config.toml
horizontal_flip = true
cutout = 0.25
arch = "repvgg"
depths = [3, 6, 6]
kernel_size = 3
stem = "single"
init = "torch_default"
optimizer = "adamw"
lr = 0.0017
gradient_centralization = true
epochs = 36.1
lr_schedule = "constant"
Rows from block 11, named by matrix and row number. Each number is 200 + 20 x the weight over its row's rms, rounded and kept within 0 to 999. All counts start at 0. After the name is the row's rms in percent of the matrix's.
# c3: 3x3 conv (model.blocks.11.c3.weight, 192x192x3x3), inputs 136-143, a 3x3 kernel for each
c3.2,111,208,196,175,193,183,177,155,175,172,243,224,198,247,209,210,231,218,220,243,183,239,230,183,215,203,205,222,212,180,215,227,175,232,244,234,226,259,263,264,266,264,260,288,280,270,218,246,248,220,246,242,238,254,242,187,159,184,212,184,206,187,209,204,186,216,195,169,208,200,182,207,200
c3.3,096,178,166,170,193,172,201,171,216,180,203,207,208,218,211,201,211,250,220,215,213,225,223,229,227,196,219,219,219,202,170,211,191,173,224,206,164,199,216,213,225,215,213,225,209,208,204,208,210,209,212,214,197,199,200,175,173,166,178,178,192,167,220,215,216,192,204,215,203,187,216,215,185
c3.4,098,164,172,182,185,180,172,207,217,186,192,190,175,215,186,208,162,142,188,203,210,199,183,177,168,192,184,189,216,206,205,202,189,206,192,183,207,193,206,197,182,203,206,190,203,204,205,206,187,218,199,187,197,202,189,201,192,199,188,216,187,212,227,213,201,185,203,160,195,193,166,166,196
c3.5,097,207,191,180,211,215,207,155,181,197,226,220,236,204,187,213,195,167,191,152,177,181,217,214,218,229,214,221,187,182,186,209,187,194,192,179,183,196,205,204,208,196,206,210,208,203,196,182,195,198,190,194,204,202,213,203,186,184,167,188,180,196,199,237,174,185,179,189,204,190,183,193,200
c3.6,102,183,196,199,159,170,171,184,195,190,211,171,177,212,214,216,227,211,243,208,187,207,188,216,221,206,221,208,249,250,247,187,183,163,183,197,193,189,204,229,212,220,233,224,240,249,230,241,233,233,240,236,235,235,229,217,175,161,200,194,193,190,212,212,195,212,206,214,182,175,195,163,185
c3.7,095,209,207,197,198,189,194,184,214,221,174,202,211,196,202,205,209,227,211,187,210,225,181,213,235,191,211,242,186,202,222,213,197,226,208,207,207,195,190,180,193,176,180,208,198,192,256,223,213,228,213,206,219,207,183,173,202,201,209,195,204,199,185,215,206,214,228,220,221,214,236,244,214
c3.8,091,187,198,203,194,157,169,180,159,149,160,168,180,160,200,192,182,208,187,210,201,191,203,212,226,192,214,211,205,190,183,211,193,192,188,191,209,197,199,190,204,194,186,180,196,184,188,180,209,192,194,206,177,180,180,215,196,224,211,189,208,220,205,200,214,223,206,227,197,208,225,200,220
c3.9,090,187,176,189,188,183,192,218,214,212,212,202,230,180,184,206,185,162,185,196,202,205,207,201,184,224,221,219,171,175,179,168,181,172,164,175,165,190,186,186,189,192,190,192,204,209,181,181,184,182,193,209,191,219,238,239,206,197,229,205,199,206,212,222,229,205,195,207,178,183,217,185,199
c3.10,099,216,224,227,195,219,226,217,229,230,213,201,185,204,202,186,177,183,195,206,137,172,218,145,168,218,204,189,219,201,217,213,203,209,191,191,188,211,199,202,214,201,204,209,206,208,232,231,207,227,214,214,209,192,210,171,191,178,206,212,212,198,215,226,171,186,203,177,222,218,171,200,201
c3.11,101,202,189,165,189,205,201,189,190,215,202,208,212,199,207,185,204,207,193,163,190,210,208,201,243,188,162,220,216,209,211,223,194,203,223,177,198,243,222,226,237,225,235,240,242,244,206,245,214,194,239,226,198,204,216,223,205,203,202,208,207,185,198,184,210,223,213,182,193,198,183,202,200
c3.12,092,191,209,218,199,216,216,204,221,197,219,249,230,239,222,220,215,205,195,207,223,184,186,190,157,232,211,182,191,210,230,210,226,233,194,222,231,205,191,200,195,198,205,197,195,197,212,213,214,194,205,216,201,219,210,181,192,187,192,166,197,220,175,192,214,204,196,194,195,187,198,204,192
c3.13,136,218,230,203,214,213,204,190,203,204,171,184,163,172,195,178,148,167,174,204,218,211,201,215,209,223,212,211,187,171,163,185,187,192,185,191,196,115,123,119,114,112,115,105,100,102,151,126,127,152,114,112,142,131,126,211,212,199,199,210,191,183,189,202,208,208,206,218,210,199,172,192,186
c3.14,094,212,207,189,216,217,194,213,224,221,214,216,218,216,199,213,223,190,197,139,171,191,196,204,196,203,198,200,185,225,205,199,214,196,212,197,179,182,193,203,181,182,191,185,183,193,190,188,175,185,190,181,178,185,185,211,172,207,209,173,212,211,186,204,207,208,204,178,166,186,177,176,201
c3.15,090,150,120,167,171,149,184,159,133,173,208,215,246,186,226,259,224,244,256,193,199,211,207,192,209,177,175,196,228,219,216,225,229,220,223,221,210,227,221,216,226,218,200,215,207,200,226,206,214,233,212,221,235,222,217,205,229,221,200,216,214,183,211,210,201,187,205,179,185,199,185,190,193
c3.16,094,191,203,200,200,198,210,205,213,204,229,234,243,222,237,218,203,198,192,226,200,213,194,186,185,164,160,155,181,167,184,193,169,185,200,198,219,224,234,216,222,225,222,218,226,227,240,245,244,229,225,234,241,232,227,231,225,224,208,185,186,184,167,178,176,168,184,197,205,211,202,201,199
c3.17,107,192,186,182,215,193,217,207,208,215,216,200,222,201,211,224,218,214,224,228,218,248,214,209,225,256,249,259,182,195,197,183,187,196,198,182,200,257,273,260,253,261,257,276,273,286,218,237,240,214,231,247,214,229,239,200,194,208,192,210,199,162,191,193,173,189,185,188,184,193,189,210,213
c3.18,096,185,168,183,176,183,183,187,188,180,260,210,203,212,186,202,211,174,186,211,211,214,241,247,251,213,219,225,206,219,214,194,197,211,214,205,213,207,221,211,209,211,211,231,219,214,195,225,247,212,226,247,211,205,227,226,212,219,203,206,217,203,198,208,190,186,207,179,181,209,182,208,217
c3.19,100,183,154,147,202,164,168,238,215,219,192,192,192,213,215,205,201,232,232,192,208,190,191,199,179,208,211,215,218,171,184,227,203,211,207,189,212,226,213,221,233,223,232,243,238,234,216,159,157,219,177,184,214,190,185,181,192,148,201,193,178,199,177,184,162,163,201,200,204,216,237,183,186
c3.20,095,200,208,218,199,169,188,178,159,167,169,207,205,189,195,185,189,209,196,208,220,202,195,213,210,193,201,206,177,192,205,183,199,214,197,221,218,201,183,183,209,206,210,218,209,212,213,218,179,225,226,190,226,230,228,178,209,222,174,177,186,187,204,186,191,170,209,192,211,212,197,213,224
c3.21,106,216,210,216,199,198,214,172,184,186,224,195,200,177,197,187,200,209,196,201,196,209,235,221,225,236,227,221,247,241,228,221,235,220,196,161,179,243,251,221,246,246,226,253,242,227,248,241,250,220,236,212,210,230,224,206,192,199,176,188,205,194,184,188,195,176,187,193,203,208,226,248,237
c3.22,113,179,173,194,202,189,223,199,199,194,188,205,185,201,200,189,206,202,197,193,192,205,214,217,204,220,216,207,201,211,207,187,201,199,205,214,208,235,239,236,262,267,272,275,283,287,219,223,241,212,226,240,226,233,240,180,193,190,184,178,199,181,170,187,196,201,199,201,198,194,207,210,215
c3.23,099,225,198,207,211,214,242,184,195,222,181,214,202,207,241,238,182,222,216,204,211,234,209,227,231,196,205,198,253,211,222,200,184,217,221,221,204,217,226,228,229,233,233,221,227,237,229,222,214,202,205,200,228,235,214,196,187,190,194,200,212,192,190,209,185,213,215,213,224,206,197,203,191
c3.24,110,184,166,201,214,212,208,207,183,221,189,199,216,207,226,206,182,212,198,200,203,195,206,194,183,220,185,223,205,202,206,199,211,199,196,208,190,272,265,275,274,271,260,281,257,259,227,232,237,225,230,249,244,232,264,208,231,165,227,205,198,210,222,204,209,218,206,212,207,203,175,199,192
c3.25,095,247,222,190,235,201,179,205,179,167,182,184,187,193,213,206,200,214,224,260,243,231,212,224,214,179,215,219,199,200,191,185,190,186,209,205,197,197,190,189,205,195,191,191,184,198,197,186,180,191,165,175,193,173,177,197,215,208,208,213,189,222,226,225,224,225,199,198,204,181,192,187,174
c3.26,095,170,173,181,180,154,174,153,131,151,205,206,199,205,183,199,175,177,192,216,196,207,183,179,191,183,189,197,184,195,206,217,213,219,226,216,209,176,182,172,169,175,177,183,183,190,212,190,185,224,198,190,215,189,175,170,159,170,182,177,181,187,163,149,217,240,246,230,218,237,238,238,232
c3.27,105,202,200,195,202,184,189,202,182,194,188,180,192,188,178,183,195,203,185,209,218,192,205,206,183,193,200,190,227,227,231,216,224,205,209,223,198,164,132,132,153,136,127,136,133,135,188,161,155,187,165,173,170,161,163,215,209,198,208,202,181,208,196,169,236,232,228,211,206,205,206,201,202
c3.28,088,215,214,191,210,210,202,213,216,214,212,220,233,213,216,236,208,207,209,198,191,195,194,207,198,203,207,214,202,206,173,218,223,196,181,186,189,234,239,230,228,234,219,226,229,231,224,195,191,226,209,205,200,193,202,210,177,166,202,184,152,212,195,182,203,190,194,191,185,223,184,207,233
c3.29,098,190,204,191,195,172,199,179,194,219,238,231,203,211,218,196,215,181,194,202,219,189,199,212,177,225,216,222,182,189,183,196,184,202,206,200,186,255,233,225,258,244,253,249,252,257,221,233,237,243,247,244,223,242,232,180,191,199,203,187,168,201,203,200,218,227,219,189,210,203,213,208,220
c3.30,090,174,213,209,166,186,190,172,185,182,186,190,195,175,187,200,172,164,177,180,167,160,207,199,200,204,195,204,200,216,204,209,218,209,191,196,197,202,204,213,214,218,222,220,228,234,204,209,226,210,212,227,233,221,219,195,178,174,178,189,164,173,182,185,205,214,209,205,207,202,210,202,199
c3.31,096,135,140,153,144,174,181,144,167,184,243,252,257,230,224,247,203,196,213,163,162,168,171,190,169,196,205,193,234,216,222,250,221,241,244,229,235,178,182,195,173,179,195,167,184,193,189,201,214,183,196,196,190,204,200,209,191,197,212,179,178,211,188,169,223,225,199,220,221,212,196,212,210
c3.32,109,190,194,185,194,197,195,211,203,217,205,192,208,198,207,218,192,201,220,235,204,216,214,193,190,187,200,205,196,209,199,184,205,204,203,221,215,272,271,259,273,274,269,270,269,261,208,201,217,223,226,239,242,238,248,185,194,191,202,206,206,218,213,214,211,203,221,207,205,217,191,208,213
c3.33,105,163,193,197,161,182,180,173,195,197,211,221,191,180,206,198,213,205,210,187,180,213,179,171,208,169,174,179,211,188,202,217,193,198,231,198,198,257,244,243,261,242,249,257,243,261,265,251,232,276,250,238,257,240,229,201,224,192,182,183,190,192,181,193,213,232,224,207,200,197,213,189,201
c3.34,093,214,208,207,190,177,185,206,181,179,226,204,196,242,212,208,230,188,225,190,191,189,195,202,197,206,204,199,201,208,210,195,200,200,177,165,170,200,183,181,198,190,184,190,200,196,231,212,192,210,198,196,199,198,208,207,200,193,213,207,194,241,214,200,220,210,223,156,178,173,164,150,179
c3.35,093,217,221,238,221,200,216,196,182,209,190,182,185,208,211,207,194,202,209,213,217,205,191,211,197,172,211,194,202,215,211,217,205,205,196,184,186,219,217,223,223,235,229,224,223,228,210,205,212,235,210,212,212,208,208,208,203,201,221,211,226,172,187,204,193,183,185,202,206,205,197,211,199
c3.36,093,172,165,195,178,168,203,227,199,195,202,204,215,214,217,240,214,225,228,215,224,228,154,165,180,163,168,171,189,202,188,201,199,183,211,187,177,187,184,189,192,183,200,192,200,207,227,221,212,197,196,205,186,195,182,226,192,191,215,201,198,206,214,192,175,177,186,194,193,185,202,214,192
c3.37,089,178,178,205,202,201,194,188,184,199,210,205,195,194,215,200,198,200,194,216,199,219,205,198,210,178,183,213,211,200,191,213,204,205,200,195,199,213,212,218,217,222,218,227,232,228,207,183,184,205,188,181,202,194,184,160,156,165,182,164,176,205,193,215,231,216,224,218,182,193,218,201,194
c3.38,099,201,192,212,203,191,188,176,194,203,222,247,216,188,217,186,227,243,208,208,219,242,205,202,212,226,210,215,198,199,227,188,191,207,195,173,173,258,262,253,251,241,252,261,255,251,234,221,230,248,241,233,219,240,231,210,210,228,213,187,228,197,219,203,227,206,196,230,195,193,230,231,202
c3.39,101,197,186,166,198,178,203,213,202,209,192,187,185,208,224,225,206,208,214,227,227,239,194,194,197,215,226,227,194,198,183,186,194,186,195,198,201,259,251,249,265,262,262,269,268,269,215,233,244,216,240,240,224,236,255,200,186,191,201,198,208,176,184,207,205,186,186,217,179,215,219,197,215
c3.40,107,199,227,201,195,166,195,208,210,219,203,184,189,247,179,183,227,186,177,204,217,209,177,191,208,176,189,186,216,189,196,245,192,215,235,224,199,240,266,253,254,259,259,256,277,275,233,226,236,234,215,218,230,197,197,163,190,197,205,189,196,208,185,217,166,230,209,198,194,230,206,213,223
c3.41,095,206,217,199,183,180,180,200,205,186,177,144,142,191,189,184,210,200,185,195,207,223,175,194,204,199,220,218,227,219,223,220,208,203,208,189,182,177,181,175,175,188,186,186,186,189,160,147,147,184,167,193,187,171,195,179,158,195,193,182,211,205,184,209,213,228,234,200,216,215,209,192,193
c3.42,104,202,193,195,235,209,184,196,203,190,214,218,225,224,237,237,203,214,245,198,221,192,169,205,199,178,203,185,173,205,200,194,204,236,201,212,216,261,259,267,278,277,266,278,269,263,248,236,222,249,252,255,243,261,264,193,202,179,200,226,186,210,218,197,208,195,201,204,191,176,207,209,194
c3.43,101,213,206,181,223,229,203,202,192,183,233,227,227,244,249,257,220,226,227,215,214,238,216,202,220,224,215,218,222,207,198,225,214,200,209,194,186,216,203,202,213,201,193,210,210,198,238,200,198,229,212,205,219,206,207,172,191,186,208,186,203,217,190,221,184,199,195,173,173,171,193,192,202
c3.44,105,201,205,218,195,196,235,204,222,208,235,251,255,216,227,227,204,207,177,207,218,211,201,201,204,206,221,213,179,211,210,187,193,193,209,202,205,244,243,245,230,240,234,239,253,254,203,220,231,221,218,236,223,223,218,202,219,202,208,208,190,236,219,221,208,200,190,198,205,185,219,221,206
c3.45,108,213,221,202,206,201,172,191,201,192,210,212,236,209,213,212,205,194,200,225,234,229,211,211,210,180,180,190,185,187,193,174,190,207,203,208,218,258,249,254,245,242,250,229,233,244,212,222,222,227,246,246,224,239,233,195,200,209,205,192,201,204,191,211,200,201,176,190,195,175,195,191,181
c3.46,106,197,226,224,194,206,223,211,204,211,246,219,246,223,213,222,197,201,199,208,200,217,195,193,213,179,196,205,194,201,211,201,195,205,217,194,200,274,270,268,265,265,262,271,278,267,216,210,248,231,231,248,242,236,256,194,164,197,184,177,188,196,193,190,186,184,208,192,187,199,192,207,216
c3.47,102,212,212,211,189,193,202,218,184,173,224,241,254,223,249,255,217,236,243,211,207,203,178,170,189,211,213,198,187,198,178,205,219,194,197,205,184,217,227,228,227,221,222,209,199,203,223,238,245,204,205,219,179,182,173,211,210,204,219,199,202,197,179,170,198,217,202,230,213,207,208,198,190
c3.48,109,187,166,192,182,198,193,211,220,207,226,230,221,192,226,197,192,220,195,224,191,221,215,202,204,221,229,223,199,192,221,188,196,214,197,195,203,260,271,270,262,277,276,282,282,296,240,254,252,246,237,247,228,239,253,184,180,189,171,184,201,170,186,186,208,210,216,226,204,236,219,211,220
c3.49,091,176,191,210,157,182,204,166,172,211,214,243,221,201,234,219,182,196,200,220,193,220,180,174,207,206,204,214,201,198,180,198,202,185,161,166,162,204,193,207,202,195,211,216,206,221,182,177,187,179,173,178,199,189,184,230,220,194,222,202,185,178,161,197,182,182,198,153,169,160,183,168,181
c3.50,096,210,199,206,189,184,189,221,247,232,206,204,178,187,197,171,179,195,186,161,199,183,148,174,160,182,209,216,202,189,196,219,207,201,183,182,159,155,170,194,167,181,201,182,187,191,214,206,232,191,199,224,188,202,210,212,205,188,181,183,183,195,222,209,226,217,223,204,194,206,192,192,186
c3.51,096,211,207,197,196,174,191,213,192,203,223,233,210,242,189,187,239,189,224,179,189,198,209,184,211,202,189,194,235,208,208,201,204,213,214,216,217,259,252,244,278,255,250,251,257,260,250,217,212,251,231,244,223,225,230,177,183,212,222,209,201,151,175,216,182,194,190,204,172,179,226,233,236
c3.52,102,199,222,204,222,217,185,238,254,229,226,239,219,229,230,245,214,215,223,185,194,202,190,189,216,187,209,213,184,185,192,191,197,191,191,208,207,248,250,248,265,265,259,265,264,264,190,187,205,225,240,248,249,248,254,178,164,184,184,199,178,180,186,198,205,197,210,189,203,190,201,228,219
c3.53,108,179,211,200,185,196,180,216,223,193,214,231,239,229,211,194,208,207,180,211,204,218,229,213,205,236,235,248,201,192,188,198,191,177,183,195,181,269,271,286,281,282,288,293,294,297,251,263,255,250,255,240,245,232,233,228,222,232,246,226,216,240,228,215,196,202,203,187,170,197,219,209,206
c3.54,101,190,196,195,165,195,236,164,177,192,176,168,168,225,209,189,218,219,200,203,203,201,211,207,212,218,210,212,184,182,171,150,160,168,198,198,218,224,213,198,226,217,208,229,227,225,242,246,243,212,206,230,200,196,224,198,210,194,177,174,174,151,170,173,191,197,187,191,187,188,201,205,201
c3.55,091,179,192,160,204,207,198,211,175,195,193,221,224,223,217,199,244,222,221,215,182,182,226,207,213,240,217,209,184,204,208,190,186,199,203,190,198,211,196,202,207,205,203,205,210,225,222,234,235,213,225,238,212,210,227,199,206,195,161,200,202,185,184,186,206,211,209,207,209,189,197,213,164
c3.56,104,183,189,188,188,192,198,185,203,202,209,191,184,226,199,198,242,203,225,200,189,199,186,176,190,184,198,201,216,204,197,227,214,204,231,220,231,255,260,267,275,266,269,279,277,274,198,215,231,218,229,230,207,218,207,195,191,161,205,204,184,191,179,180,187,217,219,181,200,210,194,219,218
c3.57,106,167,204,174,210,246,227,227,247,249,237,213,228,222,219,220,208,207,210,184,193,183,191,201,170,234,256,232,189,184,183,212,209,201,211,196,179,271,275,281,267,262,273,279,267,269,240,229,234,258,250,248,246,237,237,193,199,174,178,197,191,164,194,182,191,173,171,203,202,205,185,178,196
c3.58,095,186,199,156,187,204,186,197,200,191,205,211,202,194,216,208,203,211,215,202,194,202,234,220,242,223,222,222,203,197,198,225,222,202,234,244,234,189,196,208,187,188,206,182,192,194,218,211,201,204,205,216,218,204,205,191,171,178,198,179,183,208,196,207,203,201,195,169,180,180,174,181,180
c3.59,102,161,167,175,186,173,189,203,194,204,229,236,234,223,213,224,188,190,204,190,200,213,203,217,228,227,227,216,195,191,215,194,189,199,217,218,208,230,226,241,237,239,253,254,252,248,236,223,205,237,223,212,197,211,229,176,180,183,213,195,180,200,205,188,173,176,156,233,213,214,227,222,214
c3.60,099,201,202,204,199,176,198,183,194,205,189,203,206,171,202,214,196,237,247,173,179,189,209,203,209,201,198,196,214,217,212,192,206,207,213,218,219,182,184,188,196,198,189,202,200,200,201,194,179,202,205,202,189,187,190,238,230,214,214,220,229,198,207,206,205,228,206,177,196,197,189,221,205
c3.61,099,189,201,198,147,184,190,189,192,204,220,206,234,198,189,207,188,199,201,218,215,243,198,192,206,226,229,227,189,173,171,200,173,176,216,188,168,221,223,232,225,217,225,236,223,222,198,205,190,187,214,216,189,205,218,209,190,187,199,182,178,189,174,202,223,224,220,212,210,199,213,218,209
c3.62,097,190,163,206,206,200,159,201,202,188,218,252,214,207,216,186,217,208,201,222,222,230,235,228,223,211,223,214,216,211,205,181,193,214,174,192,223,247,243,237,269,257,245,275,267,261,237,254,226,259,248,238,269,246,258,168,197,206,187,199,211,166,173,188,199,214,222,211,204,212,210,200,200
c3.63,107,174,160,179,209,204,190,189,180,182,214,192,184,207,194,175,163,163,153,169,190,162,202,210,195,192,188,189,197,184,195,206,203,217,196,189,206,153,146,141,135,140,141,137,138,138,185,184,185,173,176,176,158,171,177,193,186,183,203,199,191,213,204,199,162,175,170,172,198,185,202,211,204
c3.64,105,203,189,194,214,186,188,167,142,165,203,180,219,177,184,199,196,191,198,224,201,221,213,209,206,215,235,239,203,219,212,209,212,212,209,209,203,259,249,243,256,245,241,261,253,262,221,215,208,227,248,236,246,252,247,182,183,209,223,210,220,211,214,205,199,227,208,198,211,213,179,196,186
c3.65,095,205,234,202,177,212,202,190,182,205,180,211,206,207,199,197,211,198,168,209,193,196,190,197,192,180,194,185,192,193,197,199,200,205,192,189,197,191,202,206,186,189,192,178,176,178,205,201,211,199,208,213,188,205,200,250,253,250,236,228,242,219,209,229,223,229,216,209,221,211,205,192,192
c3.66,098,224,232,225,223,222,214,171,230,221,204,222,188,202,219,184,209,213,209,210,214,221,221,218,228,235,207,212,254,241,224,220,197,184,187,161,159,166,182,187,152,166,170,146,162,165,161,160,161,163,161,152,166,159,150,201,207,190,204,213,190,207,221,220,174,186,190,207,196,194,217,178,186
c3.67,105,193,218,188,167,198,166,211,172,180,201,174,207,197,187,222,200,227,237,214,193,204,178,170,197,157,155,162,225,207,162,212,208,174,196,192,211,256,240,247,261,257,240,250,248,259,208,203,227,218,210,233,217,235,239,201,162,177,198,157,198,175,187,219,177,189,217,207,196,181,219,215,187
c3.68,103,188,170,182,175,185,177,186,198,187,218,220,204,205,185,183,189,195,180,251,259,231,222,225,227,231,229,225,201,204,205,214,203,197,179,182,180,228,236,246,234,239,246,254,260,254,210,217,227,243,234,248,235,237,255,173,195,174,184,198,203,181,201,210,212,198,193,194,170,182,178,154,147
c3.69,100,185,203,213,202,216,199,203,225,201,231,201,185,223,209,193,222,220,219,212,181,206,176,181,199,195,220,206,189,197,236,197,193,227,174,196,220,220,224,243,234,233,242,257,257,245,225,248,229,241,248,233,224,237,232,162,188,210,177,201,192,197,222,195,241,235,204,226,226,188,186,193,176
c3.70,105,183,174,169,192,215,212,177,175,198,212,197,219,208,197,211,239,240,248,228,236,223,220,204,207,211,225,220,210,230,221,207,220,213,208,198,209,242,254,245,253,269,246,262,268,265,253,259,232,267,258,247,238,254,269,204,181,184,188,193,199,167,189,201,180,179,178,207,192,210,198,189,204
c3.71,102,184,205,179,199,186,196,222,209,219,217,197,212,206,222,219,224,250,238,197,156,178,227,204,190,228,207,189,198,193,190,205,202,187,206,201,179,256,249,246,263,262,257,262,258,260,240,235,234,242,245,247,235,235,229,194,187,188,221,227,191,248,236,224,176,203,190,183,200,176,201,212,200
c3.72,111,202,157,192,185,204,220,192,199,204,225,226,197,217,206,210,218,221,225,236,210,202,206,197,203,216,215,208,167,170,159,185,188,186,234,227,212,259,248,245,248,249,260,261,272,284,188,214,227,200,239,238,237,239,234,206,182,211,190,183,202,209,196,208,185,195,216,217,205,225,197,230,246
c3.73,090,205,207,227,174,188,214,184,209,217,198,218,209,211,237,207,229,238,225,187,200,207,212,237,229,197,216,212,205,203,196,210,214,203,226,228,206,230,223,222,225,224,222,232,236,234,209,204,217,217,221,231,204,206,234,193,193,167,203,206,183,168,178,175,194,193,189,210,198,201,217,212,200
c3.74,113,229,242,208,198,196,208,194,190,197,216,195,205,215,209,210,225,219,214,184,190,192,175,196,187,170,177,169,193,218,197,182,201,190,185,205,205,284,279,268,272,272,263,274,278,267,228,250,255,262,283,274,261,266,276,209,203,204,198,194,193,196,191,206,226,226,200,230,213,197,227,224,217
c3.75,100,218,224,209,233,215,208,187,182,200,189,190,210,173,195,189,172,180,169,150,166,178,178,191,192,207,229,217,188,174,173,170,175,166,183,185,200,196,207,202,197,204,210,198,200,200,200,196,212,193,197,225,210,217,244,179,191,189,204,199,210,200,196,209,198,194,175,212,194,221,209,209,207
c3.76,099,182,181,165,187,205,202,200,187,208,193,198,182,177,192,187,230,233,231,186,181,192,181,165,180,201,220,231,190,221,197,187,205,200,198,184,194,226,228,219,247,235,234,245,246,235,211,215,225,222,224,233,226,218,228,208,194,208,223,217,219,206,221,224,201,196,202,192,175,200,183,170,199
c3.77,089,239,225,209,207,188,205,183,189,197,177,218,230,186,201,216,161,163,186,174,178,162,161,180,161,184,178,179,179,165,189,189,173,194,186,183,207,187,189,186,191,189,198,195,194,194,224,195,174,232,200,166,223,209,185,193,183,206,204,159,173,203,155,142,217,226,241,196,209,248,204,215,246
c3.78,096,188,179,181,208,199,213,208,216,219,192,209,206,170,200,209,159,205,200,208,227,226,185,207,202,180,193,193,196,202,182,206,210,205,204,207,191,159,173,173,152,158,168,162,160,163,168,188,189,173,195,201,165,183,188,195,214,219,202,207,209,217,211,202,224,221,226,174,190,218,187,173,217
c3.79,097,209,221,215,178,215,203,167,186,201,147,151,147,165,173,146,166,166,165,187,192,184,205,212,209,184,179,168,212,213,213,203,195,205,230,224,227,194,183,178,200,184,180,203,183,181,214,199,195,209,203,215,217,223,235,213,181,185,218,183,189,215,197,201,167,151,146,206,192,176,214,201,197
c3.80,093,221,225,180,209,200,195,201,223,190,202,213,191,209,203,191,216,198,190,190,165,177,192,201,188,230,236,227,134,155,155,140,172,159,157,170,173,231,236,234,224,229,233,217,220,216,232,236,232,234,226,239,232,225,238,195,209,199,215,211,207,204,194,216,194,167,198,159,156,178,179,182,203
c3.81,119,173,193,197,203,199,227,190,189,228,216,201,236,237,197,209,228,242,204,202,204,206,178,199,181,188,172,185,197,188,192,183,189,204,188,194,208,265,263,265,263,264,266,270,273,273,218,215,224,212,240,242,210,241,248,203,206,206,219,207,217,202,199,210,178,190,187,186,207,201,187,207,200
c3.82,104,213,234,210,217,206,193,224,204,224,196,197,231,215,222,255,210,200,241,181,163,199,192,187,207,209,212,219,190,199,168,178,175,166,204,185,175,238,252,253,241,248,242,229,244,240,207,191,213,190,210,214,199,212,235,229,223,213,204,193,194,209,185,196,218,191,216,220,211,232,220,213,226
c3.83,105,233,229,215,234,206,199,214,193,177,229,191,173,215,182,166,192,156,183,151,147,173,214,184,180,193,183,197,193,205,199,201,222,216,210,218,231,163,176,158,155,164,165,149,150,144,164,171,181,193,187,172,167,152,163,195,168,198,190,187,196,197,205,205,213,203,212,199,192,199,171,196,172
c3.84,104,180,171,185,194,194,165,177,175,182,206,237,220,202,220,213,192,240,213,202,190,193,248,234,228,236,237,241,201,205,187,199,200,174,203,210,198,245,247,234,264,257,246,253,245,248,232,219,227,241,237,233,230,226,228,200,241,207,198,213,196,200,196,194,206,205,210,181,197,185,209,213,191
c3.85,096,206,225,210,195,203,196,209,226,208,200,226,186,167,208,187,165,192,199,194,220,209,175,216,186,151,181,164,204,178,160,198,181,179,222,206,169,195,213,218,213,213,216,229,206,215,218,203,214,224,212,231,239,206,225,200,237,195,190,213,180,221,212,178,217,203,205,180,190,188,204,201,206
c3.86,097,218,197,193,187,177,184,172,193,166,190,174,174,215,215,229,209,215,242,215,213,213,209,209,202,166,188,201,224,228,195,192,198,179,196,186,178,232,220,242,222,215,225,217,230,222,215,218,222,217,220,216,229,232,231,206,192,170,204,201,203,207,211,212,193,188,204,187,206,208,189,188,194
c3.87,102,214,242,180,226,213,191,209,204,201,184,196,193,185,192,175,210,221,210,230,230,237,209,212,210,190,172,214,203,212,219,192,195,221,206,201,213,235,241,248,227,246,236,220,230,243,250,245,209,224,222,208,230,250,239,176,200,180,191,204,206,174,193,207,167,208,195,203,217,206,212,222,213
c3.88,098,210,221,230,161,206,219,136,170,171,212,211,216,180,193,178,174,220,215,194,173,198,206,205,217,223,208,199,205,217,224,194,190,204,196,208,191,234,226,242,221,220,234,235,243,241,237,222,223,235,221,213,208,214,214,221,209,231,229,195,213,184,204,190,178,183,185,201,194,212,182,179,212
c3.89,088,179,205,211,175,201,206,216,207,208,196,190,175,207,206,206,204,228,232,206,198,212,193,197,212,201,204,183,163,179,180,187,182,155,198,179,158,219,212,211,210,204,209,219,215,213,193,193,168,203,200,175,205,208,202,192,188,195,178,205,189,180,196,182,196,196,224,201,185,208,229,225,237
c3.90,117,207,181,199,218,186,207,195,209,219,171,167,164,178,171,170,192,191,194,216,201,200,185,176,192,188,162,170,190,193,194,218,215,196,215,209,178,143,152,157,148,157,157,141,146,147,139,138,128,169,140,136,155,144,135,213,195,197,219,201,205,223,208,223,211,204,224,217,209,215,206,205,210
c3.91,095,177,206,206,206,189,209,208,221,215,200,186,188,213,211,208,223,233,232,205,190,187,205,204,192,191,189,169,196,213,208,157,172,171,174,176,172,236,227,213,215,214,203,212,209,209,225,218,205,218,208,210,232,227,226,210,229,239,226,199,207,208,192,216,177,166,185,198,190,169,188,197,227
c3.92,095,214,241,223,225,239,226,198,199,194,189,176,165,180,189,162,166,169,174,202,210,183,217,220,204,194,194,185,198,217,220,218,221,247,218,227,238,180,190,181,186,197,193,187,196,193,173,189,195,186,198,217,175,189,208,156,145,157,174,177,136,176,166,163,204,203,209,209,190,186,211,184,163
c3.93,101,183,185,214,162,200,212,177,222,228,215,207,204,214,191,186,210,203,172,221,218,187,218,212,210,208,195,205,186,195,201,210,218,227,205,207,202,198,203,197,197,188,186,204,190,184,193,200,207,182,178,187,182,160,156,205,186,196,199,180,189,179,184,190,208,209,216,196,200,218,190,193,209
c3.94,092,204,196,188,198,206,184,229,212,180,262,266,253,230,222,224,235,212,208,205,217,205,211,204,201,211,199,211,206,186,196,198,173,191,220,205,213,217,205,193,215,214,204,218,216,206,171,170,184,178,193,199,196,192,206,206,216,220,179,188,183,198,205,191,226,225,206,223,215,203,222,217,201
c3.95,102,178,133,173,177,170,190,149,145,181,191,244,229,193,223,206,241,248,231,214,220,211,176,200,194,201,197,212,194,185,196,207,185,197,217,205,176,168,167,178,169,165,176,189,180,171,177,204,213,169,185,192,170,179,174,201,194,179,214,195,195,199,186,193,185,189,175,228,210,214,215,200,193